Rows from block 5, named by matrix and row number. Each number is 128 + 24 x the weight over its row's rms, rounded and kept within 0 to 255. All counts start at 0. After the name is the row's rms in percent of the matrix's.
# weight_ih_l0: GRU input weights (gates r, z, n stacked) (model.rnn.2.rnn.weight_ih_l0, 576x384), inputs 192-383
weight_ih_l0.430 093 [149 122 129 170 136 165 179 115 102  79 104 143 120 129 137 103 173 117  81 141 109 129 155 143 144 103 141 135 111 138 111 159 151 134 106 128 193 126 117 147 161 113  90 153 107 132 147 138 140 109 134 109 150 156 108 133 121 144 123 122 107 138 113 150  77 136 131 106 120  63 123 140 142 166 134  91 134 102 202 161 165 109 122 118 120 131  95 150 127  73  93 116  92 134 112 127 135  99 116 112  98  88 107 140 133 126 146 138  97 130 143 172 143 147 149 137 115 109 162 105 143  85 117 111 118 121 111 126 109 159 150 157 122 122 140 175 150 109 151 113 120 148 141  84 125 161 119  76 148 196 147 172 181 113 122 139 118  95 121 113 140  81 179 159 127  86 156 165 130 117 158 116 134 124 138 147  99 145 106 110 120 155 125 149 120 180  91 159 128 129  91 116]
weight_ih_l0.431 097 [124 133 140 117 114  91 110  95 122 138 162 147 157 110 123  97 141 104 112 156  92 140 128 131 140 142 152 118  81 136 119 119 147 165 117 135 176  87  78 119 150 139 114 122 151  77 108 143 192 133 160 166 104  83 175 127 146 102 156 128 144 119 130 138 110 138 125 103 117 164 104 109 153 134 138 161  93  77 116  69 140 141 129 138 130 128 113 151 130 123 109 132 113 200  32 101 111  42  85 141  78 144 129 130 153 103 143 105 110 143 142  96 135 135 111 143 144 103 163 117 147 150  95 119 129 126 148 163 141 121 114 127 129 150 154 145 124 123  90 123 111 103 139 117 124 139 126 128 139 161 169  96 109 140 136 136 103  84 126  95 141 104 136 154 142 155 135 162 143 132 126 159 146 137 155 132 112 102 162 102 148 134 118 165 142  92  66 152 112 122 131 139]
weight_ih_l0.432 093 [127 154 145 136 126 117 145 144  79  92 161 125 174  98 127 111  78 115  95 143 101 136 166 102 120 141 138 176  74 110 115 123  91 118 120 154 141 140 116 130 146 148 120 180 127 106 115 123 187 101 141 106 176  90 131 138 122 133 102 153 131 138 101 142 113 151 112 121 111 109 145 148 125 153 122 144 135 127 134 110 122 114 144 123 109  80  92 136 154 129 174 133 115 166 158 142 137 144 110 130  82 104 112 110 134 156 111 116  97 145 135 125 125 115 107 127 156 145 143 103 154 108 146  79 160 192 115 139 140 133  58 105 157 123 141 109 135 131 131 127  99 136 108 132 123 106 144 158 151 161 112 174 110 129 163 114 124  85 134 146 166 142 107 117 145 166 105 139 138 159 105 132 131 128 145 130 117 114 122 171 133 140 116 108 157 132 116 139 103  63 143 121]
weight_ih_l0.433 092 [132 157 105 136 162 142 171 145 151 147  99 116 150 185 151 130  80 130 127 112 145 118 109  78 134 145 143 140 162 147 135 153 130 112 139  99 144  68  90 136 120 134 153 126 132 112 125 124 110 131 161 166 104 130 120 149 133 147 105 154 163 162 147 145 150 112 115 131 102 184 147 127 135 149 137 132 117 133 161 112 150 155 122 139 163 147 146 153 143 133 149  93 122 166 159 104 121 112 106 124 152 103 141 102 147 162 105 132 137 172 135 141 135 113 116 112 129 133 154 113 126 126 131 171  80 117 135 139 139 158 139 180  97 153 113 119 146 154 149 145 169 117  92 152 114 115 107  69 109  77 126 128  79 131  85 130 141 109 135 112 145 153  76 114 166 158 135 112 143 114 112 139  90 122 170 121 171  88 153 132 135 137 139  91  76 156 104 154 127 114  89 137]
weight_ih_l0.434 099 [ 87 136 159 126 100 144 166 138 103 158 139 104 133 104 126 144 110 133 123 143 132 135 122 136 129  91 119 191 124  98 156 120 103  67 155  94 137 151 102 109 124  99 107 138 101 120 131 125 143 146 172 151 132 142 181 172 178 105  97 138 148 126 103 140 110 160 148 136 117  90  77 123 160 136 124 154 156 129 146 116 126 162 124 114 124 101 169 121 138  98 151  97 128 156 115 156 141  85 108 138 145  96 125 109 128 158 141  83 126 121 141 139 107 139 112 124 150 117 144 111 108 150 112  85 144 143 114 114 142 115 168 112 103 116 153 123 120 180 115 145 103 155 121 127 135 108 133 162 128 151 110 151  64  92 130 140  97 111 115 188 156  92 112  92 167 107 142 111 134 144 132 128  93 140 103 141  99 137 149 125 114 103 163 112 134 130 125 122  87 129 110 118]
weight_ih_l0.435 092 [128 111 171  70 153 138 111 140 131 165 161 123 103  86 129 103 131 133 128 127 170 135 111 126 106 163 124 130 147 126 144 138 138 174 110 168 130 127 102 117 139 141 143 139 116 125 133 143 107 165 134 104 156 130 140 135 109  88 135  85 177 108 120 143 109 156 160 106 140 179 176 135  94 100 122 139 116 136 137 141 161 123 126 106 110 110 105 112 119 158 135 111 120 137 178  93 148  94 108 130 115 114 135 107 121 134 141 119 135 136 104 120 144 126 100  89 110 114 122 117 147 152 131 152 138 122 140 103 120 130  98 138 143 138 106  71 108 133  95 107 147 140 163 148 130 126 141 137  99 123  79 127 148 150  95 100 117 105 147 155 109 189 127 104 102 113 105 116  96  77  83 194 145 157 162 143  75 106 121 117 153 109 142  99 170 157 150 146 132 112 129 133]
weight_ih_l0.436 098 [139  94 141 139 138 116 138 156 117 106 130 128 143 142 143 115 101  82  95  91 143 142 146 138 155  85 116 125 111 124 144 100 122 133 135 104 124 126 118 122 118  86 151 147 152 160 149 176 162 136 113  90 174 101 192 120  98  67  82 149 200 130 136 138 174 153 116 143 140 184 134  96 168 150 100 145 123  98 108 167 151 114 104 154 116 124 177 133 116 117 146 104 126 147 149 177 126 139 123 143 173  98  92 119 133 137 102 103 142 109 109 115 162 162 145  90 147 178 119  95 144 125 144 144 122 109 130 123 126 141 107  91 120 117 136 125 122 133 173 116 125 106 130 187 150 121 100 128 115 118 150 161 119 140 140 137 136 137 150 145 110  96 101 127  95 104 127  64 122 107 148 146 112 127 157 140 167 147 124 158 121 120 126 119 122 171 133 144 120 124 107 134]
weight_ih_l0.437 095 [111 128 148 157 145 132  84 157 145 128 174 139 136  80 128 127 156 110 160 114 108 126 142 147 135 106 153 106 174 140 143 141 119 125 167 139 118 118 147 105 120  95 116 125 135 193 160 186 169 128 145 134 147 112 116 114 145 126 114 147 109 174 111 169 132 141  95 163 132 135 149 107 138 110 145 100 114 140 105 144 152 126  98 137 141 120 140 155  97  83 126 148 144 148 111 124 126 103  62 146 146 152 132 175  86 143 135 132 103 118 136 128 155 138  99 126 142 165 105 134 183 129 110 144 150 157 127 139  91 113 147 124 140 119 138 133  86 183 106 157 121 101 137  82 111 122 120 138 100 173 103 116 122  98 125 126 103 132 117 113  70 112 169  92 136 122 131 120 158 107  96 117 144 170 104 143 147 155 135 160 127 107 132 135 146 158 111 160 157  85 124 105]
weight_ih_l0.438 097 [173 112 135 144 132 122 124 175 138 108 106 160 127 132 121 114 142 169 105 132 115 161 141 106 132 172 113 142 112 144  91 118 126 132 150 169 102 120 158 158 134 146 154 128 121  93 117 127  99 135  62 158 150 115 121 124 125 122 161  95 135 135 139 139 136 123 132 142  94 126 133 104 140 134 115 149 113  88 137 113 102 131 142 129 145 106 151  81 120 107  97 142 134 110 154 138 136 161 122 116 125 101 108 150 129 129 122 126 144 156 140 106 165 120  91 114  88 113 144 128 134 142 103 117 166 133 140 106 158  95 114 140 146 137 150 100 148 141 101 122 143 170 114 117 146 124 152 114 162 128 122 110 108 125 161 152 128 117 111 140 114 123 134 109  57 135 123 134 105 130 113 143 127  65 166 135 143 106 137 141 133 110 150  89 141 138 132 144  86 111 128 141]
weight_ih_l0.439 100 [107 140 106 122 135 121 127 136 143 137  91 139 127 141 123 120 197 139 156 125 114  97 150 119 124 158 102 138 127  77 125 145 116  91  86 115 150 120 123 130 172 145 120 126 151 127 124 155 189 109  89 132 118 147  32 121 141 121 135 147 115 132 135 134 102 105 111 125  98 134 155 127 122 185 135 120 104 100 167 151 146 137  94 130 115 139 124 133 134 164 131 115 137 119 128 102  92 168 175 120 117 154  89 156 138 129 109 117 105 152 124 142 127 186 128 100  99 146 117 122 145 133 142 188 115 142 123 128 143 112 161 148 114 106  89 150 133 139  88 138 150 112  77 125 161 181 157 102 149 134 163 151 139 148 133 115 142 114 146 119 134  99 124 109 121 173 123 138 154 111 144 136 126 143 130 131 146 149  86 103  67 134 133 107 136 127 131  93 119 138 142 104]
weight_ih_l0.440 097 [146 120 135 101 168 130 104  65 151 101 108 120 130 149 117 156 120 112 111 122  89  96 125 159 149 172 101 135 140 121 151 108 117 119 132 114 130 118 145 129 122  93 141 136 145 103 146 160 166 111 133 138 142 108 172 132 146 149 111 105 137 171 101 135  99 128 110 104 173  97 112  90 104 136 128 123 158  97 108 150 126 111 107 133 105 129 120 146 124 123 118 171 138 136 132 127 147 125 110 134 129 158  85 132 135 150 114 131  97 117 129 172 140 147 145 135 137 142  82 116 165 119  99 131 140 135 126 152 111  86  95 118 172  94 129 141 105 138 148 136 108  90 140 124  94 124 143 106 111 123  66 135 150 161  92 102 131 130 157 140 144 113 118 131 113  57 130 162 109 135  89 171 140 118 107  99 142 100 163 149 148 154 130  98  96 155 127 115 155 164  98 107]
weight_ih_l0.441 103 [101  93 164 114 131 156 150  90  92 128 111  88 161 112 127 123 126 137 119  99 119 114 107 100 124 139 143  85 121 137 167 100 141 149 165 155 164 121 150 121 146 136 121 101 125 112 110  93 104 119 111 134 175 126  56 101 133  89 119 121 142  84 131 138 128 162 122 166 143 151 156 132 123 159 120 142 118 148 137 132 133 167 109 118 158 120 115  86 157 111 110 132 117 100 123 124  77 113 153 155 131 121 100 105 121 121 169 125 152 108 133  81 125 157 164 139 155 137 108 145 159  57 147 140 136 123 160 128 136 121 114 143 107 108  97 130 127 115 103  96 137 168 105 133 145 155 184 154 126 130 136 142 133 126 128  86 140 110 134  83 145 130 136 116 142 202 111 128 124 154 127 107 121 104 107 122 121 125 128 122 105 141 109 105 148 155 139 161 134 102 120 134]
weight_ih_l0.442 096 [112  88  82 134 127 166 109 155 137  99 122 143 151 102 142 123 128 148 142 123 136 132 151  71 134 172 172 126 154 148 162 112 147 133 135 113 107  92 122 177 119  87 124 135 125 115  99 108 140 141 102  66 114 135 146 117  93 126  91 172 127 156 150  94 133 135 181 110 176 123 114 148 144  93 163 138 136 117 148 168 124 110 118 173 108 102 112 144 129 147 143  90 140 115 160 119 146 117 108 156 117 155 117 143 154 134 145 112 118  80  98  76 127 141 107 137 129 115 183 135 122  77 119 116 122 133 120 113 131 119 124 119 147 133 172  97 133  92 128 121 148 127 197 146 101  96 115 105  91 123 139  82 110 104 134 125 106 112  84 139 111 124 116 154 155 149 135  95 152 128 135 131 149 159 151 144 152 127 111 129  88  99 124 159 117 149 105 146 119 163 119 123]
weight_ih_l0.443 100 [124 173 144 153 154 120 132 162 142 133  80 118 150  95 125 144 127  92  96 152 115 121  93 103 136 140 122 174 120 102 113 124 122 132 166 114 112 149 163 137 102 121 142  99 140 131  94 148 163 156 165  58 147 104 127 120 132 124 140 145 128 140 133 149 105 132 155 186 155 157 104 148  53 113 128 119 113 110 129 115 101 130 137 170 137  77 131 139 149 149 114 173 165 113 175 105  81 130 111  91 140 115 111  93  95 126 115 101 122 128  79 139 116 121 144 130 142 151 131 132 169 126  78  86 141 140 169 149 166 147 120 112 146 127 134 137 134 134  84 166 214 124 162 156 134 155 140 130 132 123 126 155 132 104 108  81 161 157 102 139 109 127 128 155 117 137 142 112 135 127 125 123 147 122 109 116 126 159 124 110 115 145 157 125 119 144 145 115 142 119 158 138]
weight_ih_l0.444 101 [113 128 124 128 122 120 154 120 156 105 158 126 132 110 114 121 125 123 126 107  89 101 152 145 115 142  74 105 134  77 136 122 107 118 121 122 175 143 109 121 137 144  85 127  82 115 151 133  60 115 110 106 133 168  93 130 136 132 167 145 113 150 136  96 144 142 158 138 186 169 114 128 130 180  91 155 154 129 148 146 172 154  88  86 134 109 119  89 120 131 169 124 146 183 130  91 170 128 144 104 107 116 118 163 124 123 144  89 122 139 130 153 111 216 127 117 160 115 120 111 135 148 188 163 130 167 129 119 141 115 164 133 171  81 102 104 160 134 144 102 162  77 153 166 162 124  97 173  94 130 159 150 150 116 130 129 112  92 129  98 118 149  91 125 121 117 116  84 113 130 112  89 152 154 169 131 126  97 135 137  92 125 132 163 146 106 148 113 174 112 118 123]
weight_ih_l0.445 099 [145 109 179 122 109 139  78 148 155 108 170 139 138 144 130 122 149 152 116 200 114 122 140 114  94 110 135 102 139 158 157 141  75 130 115  69  82 128 113  96 120 182 123  81 170 155  87 168 105 119 119  85 169 143  92 105 130 147 145 107 101 117 113 170 133 117 134 156 130 125 126  83 112 130 124 120 126  90 169 124 142 131 146 147 153 105 131 125 120 137 136 162 129 172 125 122 130 136 198 137 107 137 105 124 105 131 123  99 132 128 134 146 158 145 134 168 113 117 121 129 134 110 110 116 117 120 127 111 144 143 156 151 137 117 100 146  95 133 140 108 146 155 135 134  46 152 151 133 131 122 155 134 105 126 116 127 128 105 156 119  94 113 150  94 152 155 136 135 109 141 122 173 149 101 113 110 104 157 167 155 113 180 137 175 163  94 169  92 104 127 100 112]
weight_ih_l0.446 092 [126 149 108  89  58 117 120 157 106 113 120 106 121 146 113 128 115 118 100 158  88 142 108 139 102 138 120 138 115 101 125 138 198 105 195 132  74 130 113 152  97 105 162 146  94 150 118 108 101 115 127 123 121 133 167 160 118 131  98  89 144 142 100 143 104 164 105 158 150 128 158 146 116 137 127 169 108 114 141 131 105 163 117 125  71 130 112 117 138 130 103 117 114  99 115 141 148 108 128 131 145 117 115  98 170 121 113 164 106 113 134 147 143 124 114 128 137 143 125 113 132 130  90 154 160 132 140 123 117  93  98  97 165 142 106 177 113 188 165 147 117 148 151 145 140 110 126 129 152 140 132 119 156  78 159  96 132 140 166 116 122 153 122 139 137 145 154 114 120 143 111 182  94 148 173 107 133 105 133 104 138 109 114  99 129 104 104 110 152 110 173 132]
weight_ih_l0.447 100 [ 81 108 149 150  99 148 179  86 139 144 143 138 138  91 133 150 116 135 110 118 179  96  92 136 151 106 136 124 169 156 116 118 140 150  65  92 104 127 101 163 124 118 118 128 120  76 107 161 133 145  90  96 118 117  98 107 114 126 102 136 112 145 119 123 133 156 125 134 122  73 130 126 128  82 157 100 102 142 182 130 142 172 124 131 122 112 105  89 125 120  98 103 137 137 145 106  99 159 164 103 115 103 109 117 132 138 145 155 136 128 161 157 127 123 111 143 137 140 159 131 145 158 101 114  92 158 142 151 122 158 116  87 114 132 117 159 147 108 139 118 138  72  91 139 135 145  76 124 115 125 143 114 119 133 143 123 140 130 126 170 164 120 100 156 114  98 102 142 127 101 163 133 125 168 145 137 108 116 103 166 162 169 110 112 147 149 151 170 124 182 158 110]
weight_ih_l0.448 093 [106 138 137  83 173 112 104 140  96 109 101 129 132 142 115 114 137  95 111 132 124 122 110 127 166 139 122 132 105  90 135 123  97 139 140 109 133 162  91 126 107 176  99 145 146 133 144 116 147  97  95 156 114  99 162 156 132 123 112 126 174 167  82 139 173 131  78 120 145 111 139 138 133 113 127  90 133 124 136 143 140 122 134 140 149 114 117 128  99 117 158 199 125 108 148 104 136 160 127 116 122 125 100 149 115 119 147 136 118 139 123 156 124 104 139 129 134 137 119 144 151 106  64 135 170 109 128 174 159 123 141 159  96 123 137  97 194 170 133  92  97 117 149 135 126 122 154 135 123 103 183 165 121  81  96 100 141 168  93 117 154  63 133 152 123 104  83 141 130 171 102 148 114 108 109 100 126 111  96 143 153  70 126 141  90 106 181 125 109 139 129 122]
weight_ih_l0.449 099 [157 167 116 107  99 105 103  84 118 100  90 142 117 166 123 140 144 153 128  86 138 118 192 119 120 119 138 111 155  81 151 128 129 110 130 109  97  95 142 164  74  59 169 175 148 165 154 110 113 131 114 159  89 114 110 130 102 154 187 141 137 159 117 132 170 119 116 151 153 136 103 129 124 125 141 124 168  88 115 115  94 142  81 156  82 183 147 183 135 143 130 148 137 142 118 126 130 135 136 142 120  91 156 121  78 108 123 111 136 147 146  75 126 136  99 125 168 151 148 104  98 143 130 127 106 123 170 137 147 139 105 124 110 141 156 174 122 114 138 141 161  99 162  80 154  88  95 151 148  92 117 115 131  79 128 151  77 150 130 166 119 115 117 149 122 100 154 115 134 149 150 124 144 101 122 158 136 111  98 128  85 112 171  95 143 136 127 144 123  91 118 116]
weight_ih_l0.450 093 [155 155  90 132 132 131 118 105 118 124 153 117  75 137 130  88 137 128  69 143 136 134 138 119 184 133 147 136 149 107 122 132  89 122 141 160 124 120 163 112 178  83 129 115 150 122 116 141 128 111 116 127 142 148 134 152 109 126 151 161 133 125 161 117 124 150 160 119 136 129 184 112 118 142  81 133 161 123 147 157 115  91 112 149 147 176 121 137 102 118 111 111 167 135 144 171 124 115 133 148 144 146 123 137 103  98  87 141  84 183  96 100 130 131 121 137 129 100 117 103 155 145 141 122 114 171 145 113 109 140 170  94 120 114 117 146 158 141 111 123 117 142 119 123  99 124 127 112 136 112  92 147  98 135 184 107 103 116 112 206 134 134 135 111 127 124 154 171 154 125 156 136 129 161 143 114 151 156 147 105  99 136 154 111 160  89  66 153 130 155 134 140]
weight_ih_l0.451 090 [138 153 129 138  98  97 108 170 108 150 143 121  96  73  87 116 126 117 132  98 147 126 163 169 147 143  78 117 122 119 153 117 174 143 157 106 145 158 128 122 124 129 107 123 137  98 158 109  97 133 144 133 110 137 157 142 135 167 196 107 162 151 135 141 127 106 136 112  98 154 117 157 146 141 120 153  83 141 122 116 111 124 133 135 138 119 153 107 145 149 119 126 150 129 131 121 119 103 122 117  89 144 122 153 116 146 109 100 142  99 123 189 112  96 139 105 134 123 154 119 133 107 107  36 155 132 138 151 107 125 129 127 134 105  95 128 102 139 143 117 114  89 132 150 122 117 131 116 149 127 105 143 118 109 126 107 110 145 160 110  82 118 141 102 165 177 114 145 118  80  86 109 133 156 119 138 119 114 146 157 125 140 112 157 110 124 150  86 163 106 133 111]
weight_ih_l0.452 093 [157  93 171 144 161 168 105 131 122 124 153 111 109 141 162 144 116 117 210 149 113 121 141 126 118 151 118 100 104 102 147 106 149 115 157 125 149 162 138 148 105 138 143 159 119  88 151 114  81  93  54  76  84 140 124 117 128 121 120 108 130 148 124 183 133 119  97 106 143 134 148 116 123 104 137 131 115 104 150 162 116 141 159 137 159  90 112 152 116 144 126 113 129 137 132 140 141 125 118 111 108 129 138 125 123 130 118 135 124 146 145 150 124 113 121 141 176 144  88 162  91 143 119 148 110 138 133  99 145 151 110 116 188 129 149  98 158 179 111 145 104 121  80 123 168 143 130 121 105 122 156 103 112 121 113 106 131 176 110 144 111 146 136  79 147 129 142 126 129  75 138 108 153 105 135 125 116 142 137 135 133  82  89 114 140 145 109 114 184  84  90 130]
weight_ih_l0.453 097 [107 129  92 155 143 157 114 129 146 125 161 127 151 149 171 108 126 133 125 106 152 114 119 115  92 125 131 128 136 165 151 174 167 101 104 139 126  86 129 139 115 166  88 174 122 153 138 169 107 125 149 101 101 120 110 112 129 168  63 101 144 143 128 114 166 138 152 130  94 169 174 151 138 123 126 107 155 161 148 108 135 133 110 124 171 137 170  99 123 172 110 107  85 134 139 131 132 144 102 120 114 189  77 118 165 120 154 152 129 146 105  55  96 136 137 132 103 134 157 139 127 160 111 154 160 108 143 118 178 149 121 131 151 157 126 148 119 126 119 116 140 112 141 114 136 112 161 137 130 143 135 171 139 111 146 156 101 161 136 144 124 142 150 111  90 110 101 140 151 128 166  96 104 111 154 135 103 155 108 193 145 119 156 124 144 128 113 111 152 105 130 136]
weight_ih_l0.454 091 [125 111 122  97 104 129 112 172 150  99 124 129 134 153  97 105 100 111 128 137 154 154  98 175 114 163 138 167 117 169 159 117 169 137  83 117 190  92 114 161 132 136 133 140 158 132 109  91 115 129 126 103 126 126 154 110 102 103  99 162 107  95 130 143 106 128 127 130 157 114 132 120 124 155 109 134 119 175  96 112 130 134  78 128 119 115 112 141 114 104 106 121 118 124 142 171 163  93 129 142 153 135 118 122 104  99 152 181 116 149  88 101 122 111 114 126 139  78 154 132 142 127  99 151 150 134 153 131 143 158 161  89 109 151 161 113 156 134 132 132 165 154 131 119 130 183 109 140 158 119 112 148 140 133 148 109  97 146 133 100 112 117 161 132 125 108 134 134 105 108 126 155 111 105 152 139 123 108 154 135  77 132 114 129 133 131 112 105 111  76 116 141]
weight_ih_l0.455 097 [135 153 136 135 148 125  79 127  99 137 157 123 129 117 161 116 124 147 147 141 130 142  76 116 132 152 137 117 131 182 152 115 102 113 131 125 121 141  88 127 113 116 140 108 153 133 183 145  76 152 103 123 149 123 135 144 100 127 116 164 110  96 100 141 148 156 127 115 126 150 112 129 126  90 174 134 150 115  90 102 115 134 146  72 118 132  96 121 129 136 119 133 102 130 152 100 133 137 126 135 153 174 128 100 129 119 165 138  85 128 163 147 152 121 128 144  84 113  88 106 173 109 142 101 154 110 141 132 148  87 116  83 141 137 134 128 150 148 107 159 137  93 121 123 141 184 101 119 122 125  75 144 116 181 137 108 149 166 150 100 121  90 147 103 153 136 140 144 144 100  92  79 126 145 103 144 155 154 115 137 128 105  95 116 127 129 124 136 123 117 125 155]
weight_ih_l0.456 096 [ 82 119 159 116 169 107 113 155 155 126 133 133 126 144 144 115 141 154  87 119 118 141 166 150 124 112 105 116 135 128 182 128  67 147 130  79 117 105 127 155 106  98 111 159 130 191 172 166 113 142 126  76 164 111 124  92  64 139 165 130 154 144 141 137 163 141  98 147 150  96 140 153 161 115 137 111 160  84 156 119 125 126 139 140 142  97 125 131 106 129 111 113 116 143 155 114  93 147 131 145 128 139 136 186 142 146 133 142 122 130  96 171  99 136 161 128 127 133  88 136 120 117 127 114 120 120 118 106 136 136 129 115 141 176 133 148 107 122 168  91 146 131 153 172 113 109  93 132 148 139 158 102 128 111 156  74 120 111  95 134 102 123 167 125  91  88 127 153 138 111 160 121 147 131 142 142 127 138 122  93 132  69 110 160  88 120 117 139 123 136 121 136]
weight_ih_l0.457 096 [ 67  87 129 151 134 134  82 133 128 154 119 130 155 121 123 110 138 138 168 136 133 152  75 127 163 146 115 126 118  96 165 115 114 133 160 110 109 115 109 149 144 123 143 151 131 129 121 135 122 165 174 132 125  92 100 170  92  82 130 100 204 130 144  54 126 146 172 140 111 161 132 117 145 136 114 119 144 105 128 103 136  80  78 119 126 109 161 143 128 147 125 182 149 149 100 113 150  76 144 134 125 137 158 109 118 117 115  69 114 127 107 119 136  87 179 143  84 146 153 144 163 119  92 103 129 103 145 117 123 119 116 132 101 127 157 157  95 144 114 138 114 144  94 119 148 153 125 143 150 109 155 135 134 121 109 102 108 162 130 129 124 140  85 174 147 130 119 141 150 129 116 116 118 116 103 108  83 114 167 113 107 136 123 130 133 114 105 133 113 155  95 126]
weight_ih_l0.458 096 [117 112  92 121 141 150 133 130 162  95 141 157 147  80 137 124 119 114 133 149 141 136 165  91 153 101 159 152 117 121 100 147 148 109 124 119 151 123 128 177 153 127 181 120 120 113 151 134 149 111 178 145 149 128 147 156  90 152 168  88  62 146 117 131 154 143 147 151 111 110  89 157 141 111 130 160 170 111 179 112  84 133 113 137 133 138 133 109 126 118 125 135 132 105 119 110 129 119 143 119  81 135 117  86 133  92 119  96 104 134 134  81  92 124 121 149  95  60 149 124  87 107  79 126 118 100 179 132 125 146 128 124 122 159  90 123 125 146 114 139 148 144 101  86 128 115  97 129 140 164 111 130 162 124 108 105 112 172  99 132 132 130 137 131 121 162 147 149 118 150 112 134 129  96 126 102 122 116 145 133 129 104 128 145 156 128 115 126 110 123 170 118]
weight_ih_l0.459 095 [157 116 115 152 131 100 133 174 143 136 131 130 123  76 141 121 136 122 127 108 135 122 123 153 119 117 165 134 139 106 109 110 174 128 133 147 157 141 112 125 109 114 115 116 132 152 147 129 161 115  96 138 186 141 144 127 121 157 101 117 164 129  90 149 173 130 153 107 154 135  85 111 156  97  88  55 124 192 121  92 114 111 127 122 118  95 146  94 115 131 136 136 154 180  63 126 110 153  89 120 163 127 131 153 138  89 131 115 127  86 116 159 136 140 124 157 139 143 151 125 122 171  99  91 167 147 123  63 129 133 125 110 147 147 128 115  95 135 105 129 160 127 134 126 132 156 165 139 118  62 105 134 137 112 173 147  79 110 140 110 147 154 146 173 130  58 161 173 127 155  98 100 115 130 125 141  97 129 126 120 132 118 150 110  91  91 112 143 108 125 113 159]
weight_ih_l0.460 103 [115 100 131 120 100 123 127 130 174 141 123  96 110  97 131 135 134 121 112 105  99  60 188  94 106 147 141 154 100 182 119 136 117 104 148 137 135 130 130 143  88 109 130 149 117 129 152  95  93 117 158 146 133 102 102 146 107 137 159  96 140  93 134 101 118 142 107 127 100 123 165 148 120 103 128 119 137  79 181 147 142 135 139 111 138 116 111 134 139 159 148 128  88 121 141 131 147 155 133 139 128 135 121  96 129 138 127 140 133 136 144 138 132 129 107 153 133 146  75 145 145 141 144 134 124 114 124  98 128 115 125 121 165 112  92 182 125 141 138 165 161 146 157 119 106  94 137  93 108 101 131 112 158 115 128 129 132  73  99 153 145 192  96 146 154 104  93 123 151 132 150 111  86 139  95  87 142 144 141 141 134 150 166 118 148 156 118 112 156  85  82 135]
weight_ih_l0.461 095 [113 123 131 157 108 101 163 151  96 157 150  86 133 117 126 171  92 134  52 152 159 133 107 121 143 111 156 103  99 127 137 102 124 106 132 157  79 149 147 138 151 112  80 154  82 130 141  90 106 113 139 133 139 127 167 153 110 146 153 148 109 150 107 143 144 173 146 138 133 129 152 122 130 143 131 134 150 153 110 113 139 157 139 137 150 154 126 148 150 158 149 157 163 158 102 142 156 162 100 140 147 128 129 118 130 126 104 115 154 127  96 180 104 145  94 162 137 110 137 137 152 109 109 157 106 170 146 135 127  85 133 210 107 154 136 172  87 151 133 137 117  80  91 139  90 147 122 118 125 105 108 142 167  99 109 129 150 146 114 112 100 135 168 140 105 152 156  82  96 140 159 110 142 116 102 119 110 124 121 119 169 127 155 115 118 117 138  96 123 154 170 115]
weight_ih_l0.462 093 [ 88 140 120 186 122 143 113 140 103 148 150 128  66 177 155 139  81  90 155 137 130 130 167  90 110  90 131 115 109 166 128 146 118  99 102 108 101 116 157 126 141 117 151 125 163 149 126 125 127 122 138  85 117 141 153 142 125 120 127 121 112 121 110 159 124 164 124 103 153 113 168 118 143  96 107 125 134 120  88 127 149 137 128 174  95  99 147 104  85 116 128 119 136 134 116 141 143 135 146 147 128 162  98 131 155 149 115 142 138 157 130 104 108  97 141 162 125 108 127 133 128  85 122 113 135 159 128 132 122 141 123 135 152 164 110 121 155 131 126 145 140 120 166 108 131 162 179 114 106 150 119 145 115 138  94 129 150 130 115  77 136 129 170 111 162 111 130  92 158 133 104 125 114 134 113 164 186 133  98 106 153  92 124 149 115 123 107  98 130 153 123 164]
weight_ih_l0.463 097 [145  69 118 140 151 136 136 122 122  98 126 159 151 137 141 157 131 122  98 112 143  90  90 169 149 135 143 122 135 139 165 155 146 118  75 129 131 108 130 100 113 134 134 124 124 129 106 140 143 113 129 127 135 143 134 114  67 115  87 132 159 165  89 105 108 103 128 110 166  72 167 136 140 147 142 100 134 115 152 114 127 124 135 135 153 136 124 125  97 157 123 125 136 138 175 111 130 120 166 154 132 135 130 104 178 150 135 105 156 121 189 106 129 118 125 148 118 108 114 115 146 139 155 137 104 160  90 129 176  85 133 163 140 137 106 139 134  69 126 145  80 128 142 179 150 158 162 118 125 131 136 152 141 123 139 119 143 118 180  87 165  96 136 136 133  98  83 170 110 128 138 136 128 154 141  93 144 138 139 115 115 113 142 144 133 126 155 129 101 157 140 150]
weight_ih_l0.464 100 [118 124 158 101  98 116 136 140 145 140  98 101 126 150 165 152 188 116 128 102 101 105 110 117 124 102 142 134 158 128 104 138 123 149 100 118 111 187 147 161 103 136 143 122 127 127 112 116 129 143 106 106 128 115 107 143 117 132 121  97 150  97 139 104 152 123 166 150 119 127  90 166 141  98 120  99 100 124 106 145 165 133 129 128 149  86 103 101 127 115 118 136 124 114 127 135 133 169  92 162 138 123 135 127 166 134 151 105 155  90 133 142  97 131 151 160 124 113 168 101 147 110 110 168 102 122 157  74 150 136 152 144 190 144 108 121 114 148 113 139 133 100 108 142 183 129 149 130 172 106 128 117 140 160 160 156 131 191 160 103 138 130  88 154 137 100 156 113  64 157 123 149 121 125 132 127 138 102 118 149 163 127 113 115 124 143 129  85 134 150 138 134]
weight_ih_l0.465 088 [160  92 107 139 176 136 152 135 123 145 105 111 115 131 150 150  99 112 158 151 137 137 162 125 148 122 109  89  91 148 110 165  97 152 102 145 184 151 123 108 148 144 180 104 128 195 112 151 161 174 107 141 119 109 131  87 125 145 149 150 141  96 102 110 117 117 106 132 124 121 153 131 142  99 112 126 113 146 108 117 164 111 111  74 174 134 146 115 120 157 105 103  71 133 141 122 162  99 111 174 151 108 107 106 122 157 143 107 132 113 119 119 126 136 145 145 124 158 124 125 134 116 151  76 133 129 128 135 118 100 104 143 164 103 153 166 127 144 120 153 112 125  94  88  85 127 123 130 108 149 146  91 120 135 105 119 151 118 152 141 117 101 122  95 174 119 144 139 122 112 124 123 152 146 104 128 136 141 149 113 121  83 116 122 162 138 167 134 131 133 147 130]
weight_ih_l0.466 101 [174 136  82 114 138 124 151  98 127  51 138 134  94 166 128 134 161 134 139 107 114 179 117 123 136 103  81 154 146 151 138 127 189 162 116  86  82 125 118 129 127  96  90 134 118 132 128 115 141 144 116 103 167 142 167 135 113 124 120 132 101 175 103 119 136 132 125 142 106 129 155 113 119 103 175 118 118 130 129 155 133  97  90 122 155 128 133 151  93 165 115 147 106 128 131 155 132 158 125  91 146 141 135 133 111 119 164 113 104  97 157 151 116 130 122 128 116 139 138 135 166 149 121  94 142 125 128 134 137 126 109 127 130 128 130 155 140 127 153 124 141 139 142 107 127 133 102 125 131 124 138  85  98 142 118 133 103 185 167 116  85 105  99 116 147  89 103 151 156 130 100 180 102 126  89 157 152  97 126 109 143 149 143 199 140 125 136 115 113 125  98 150]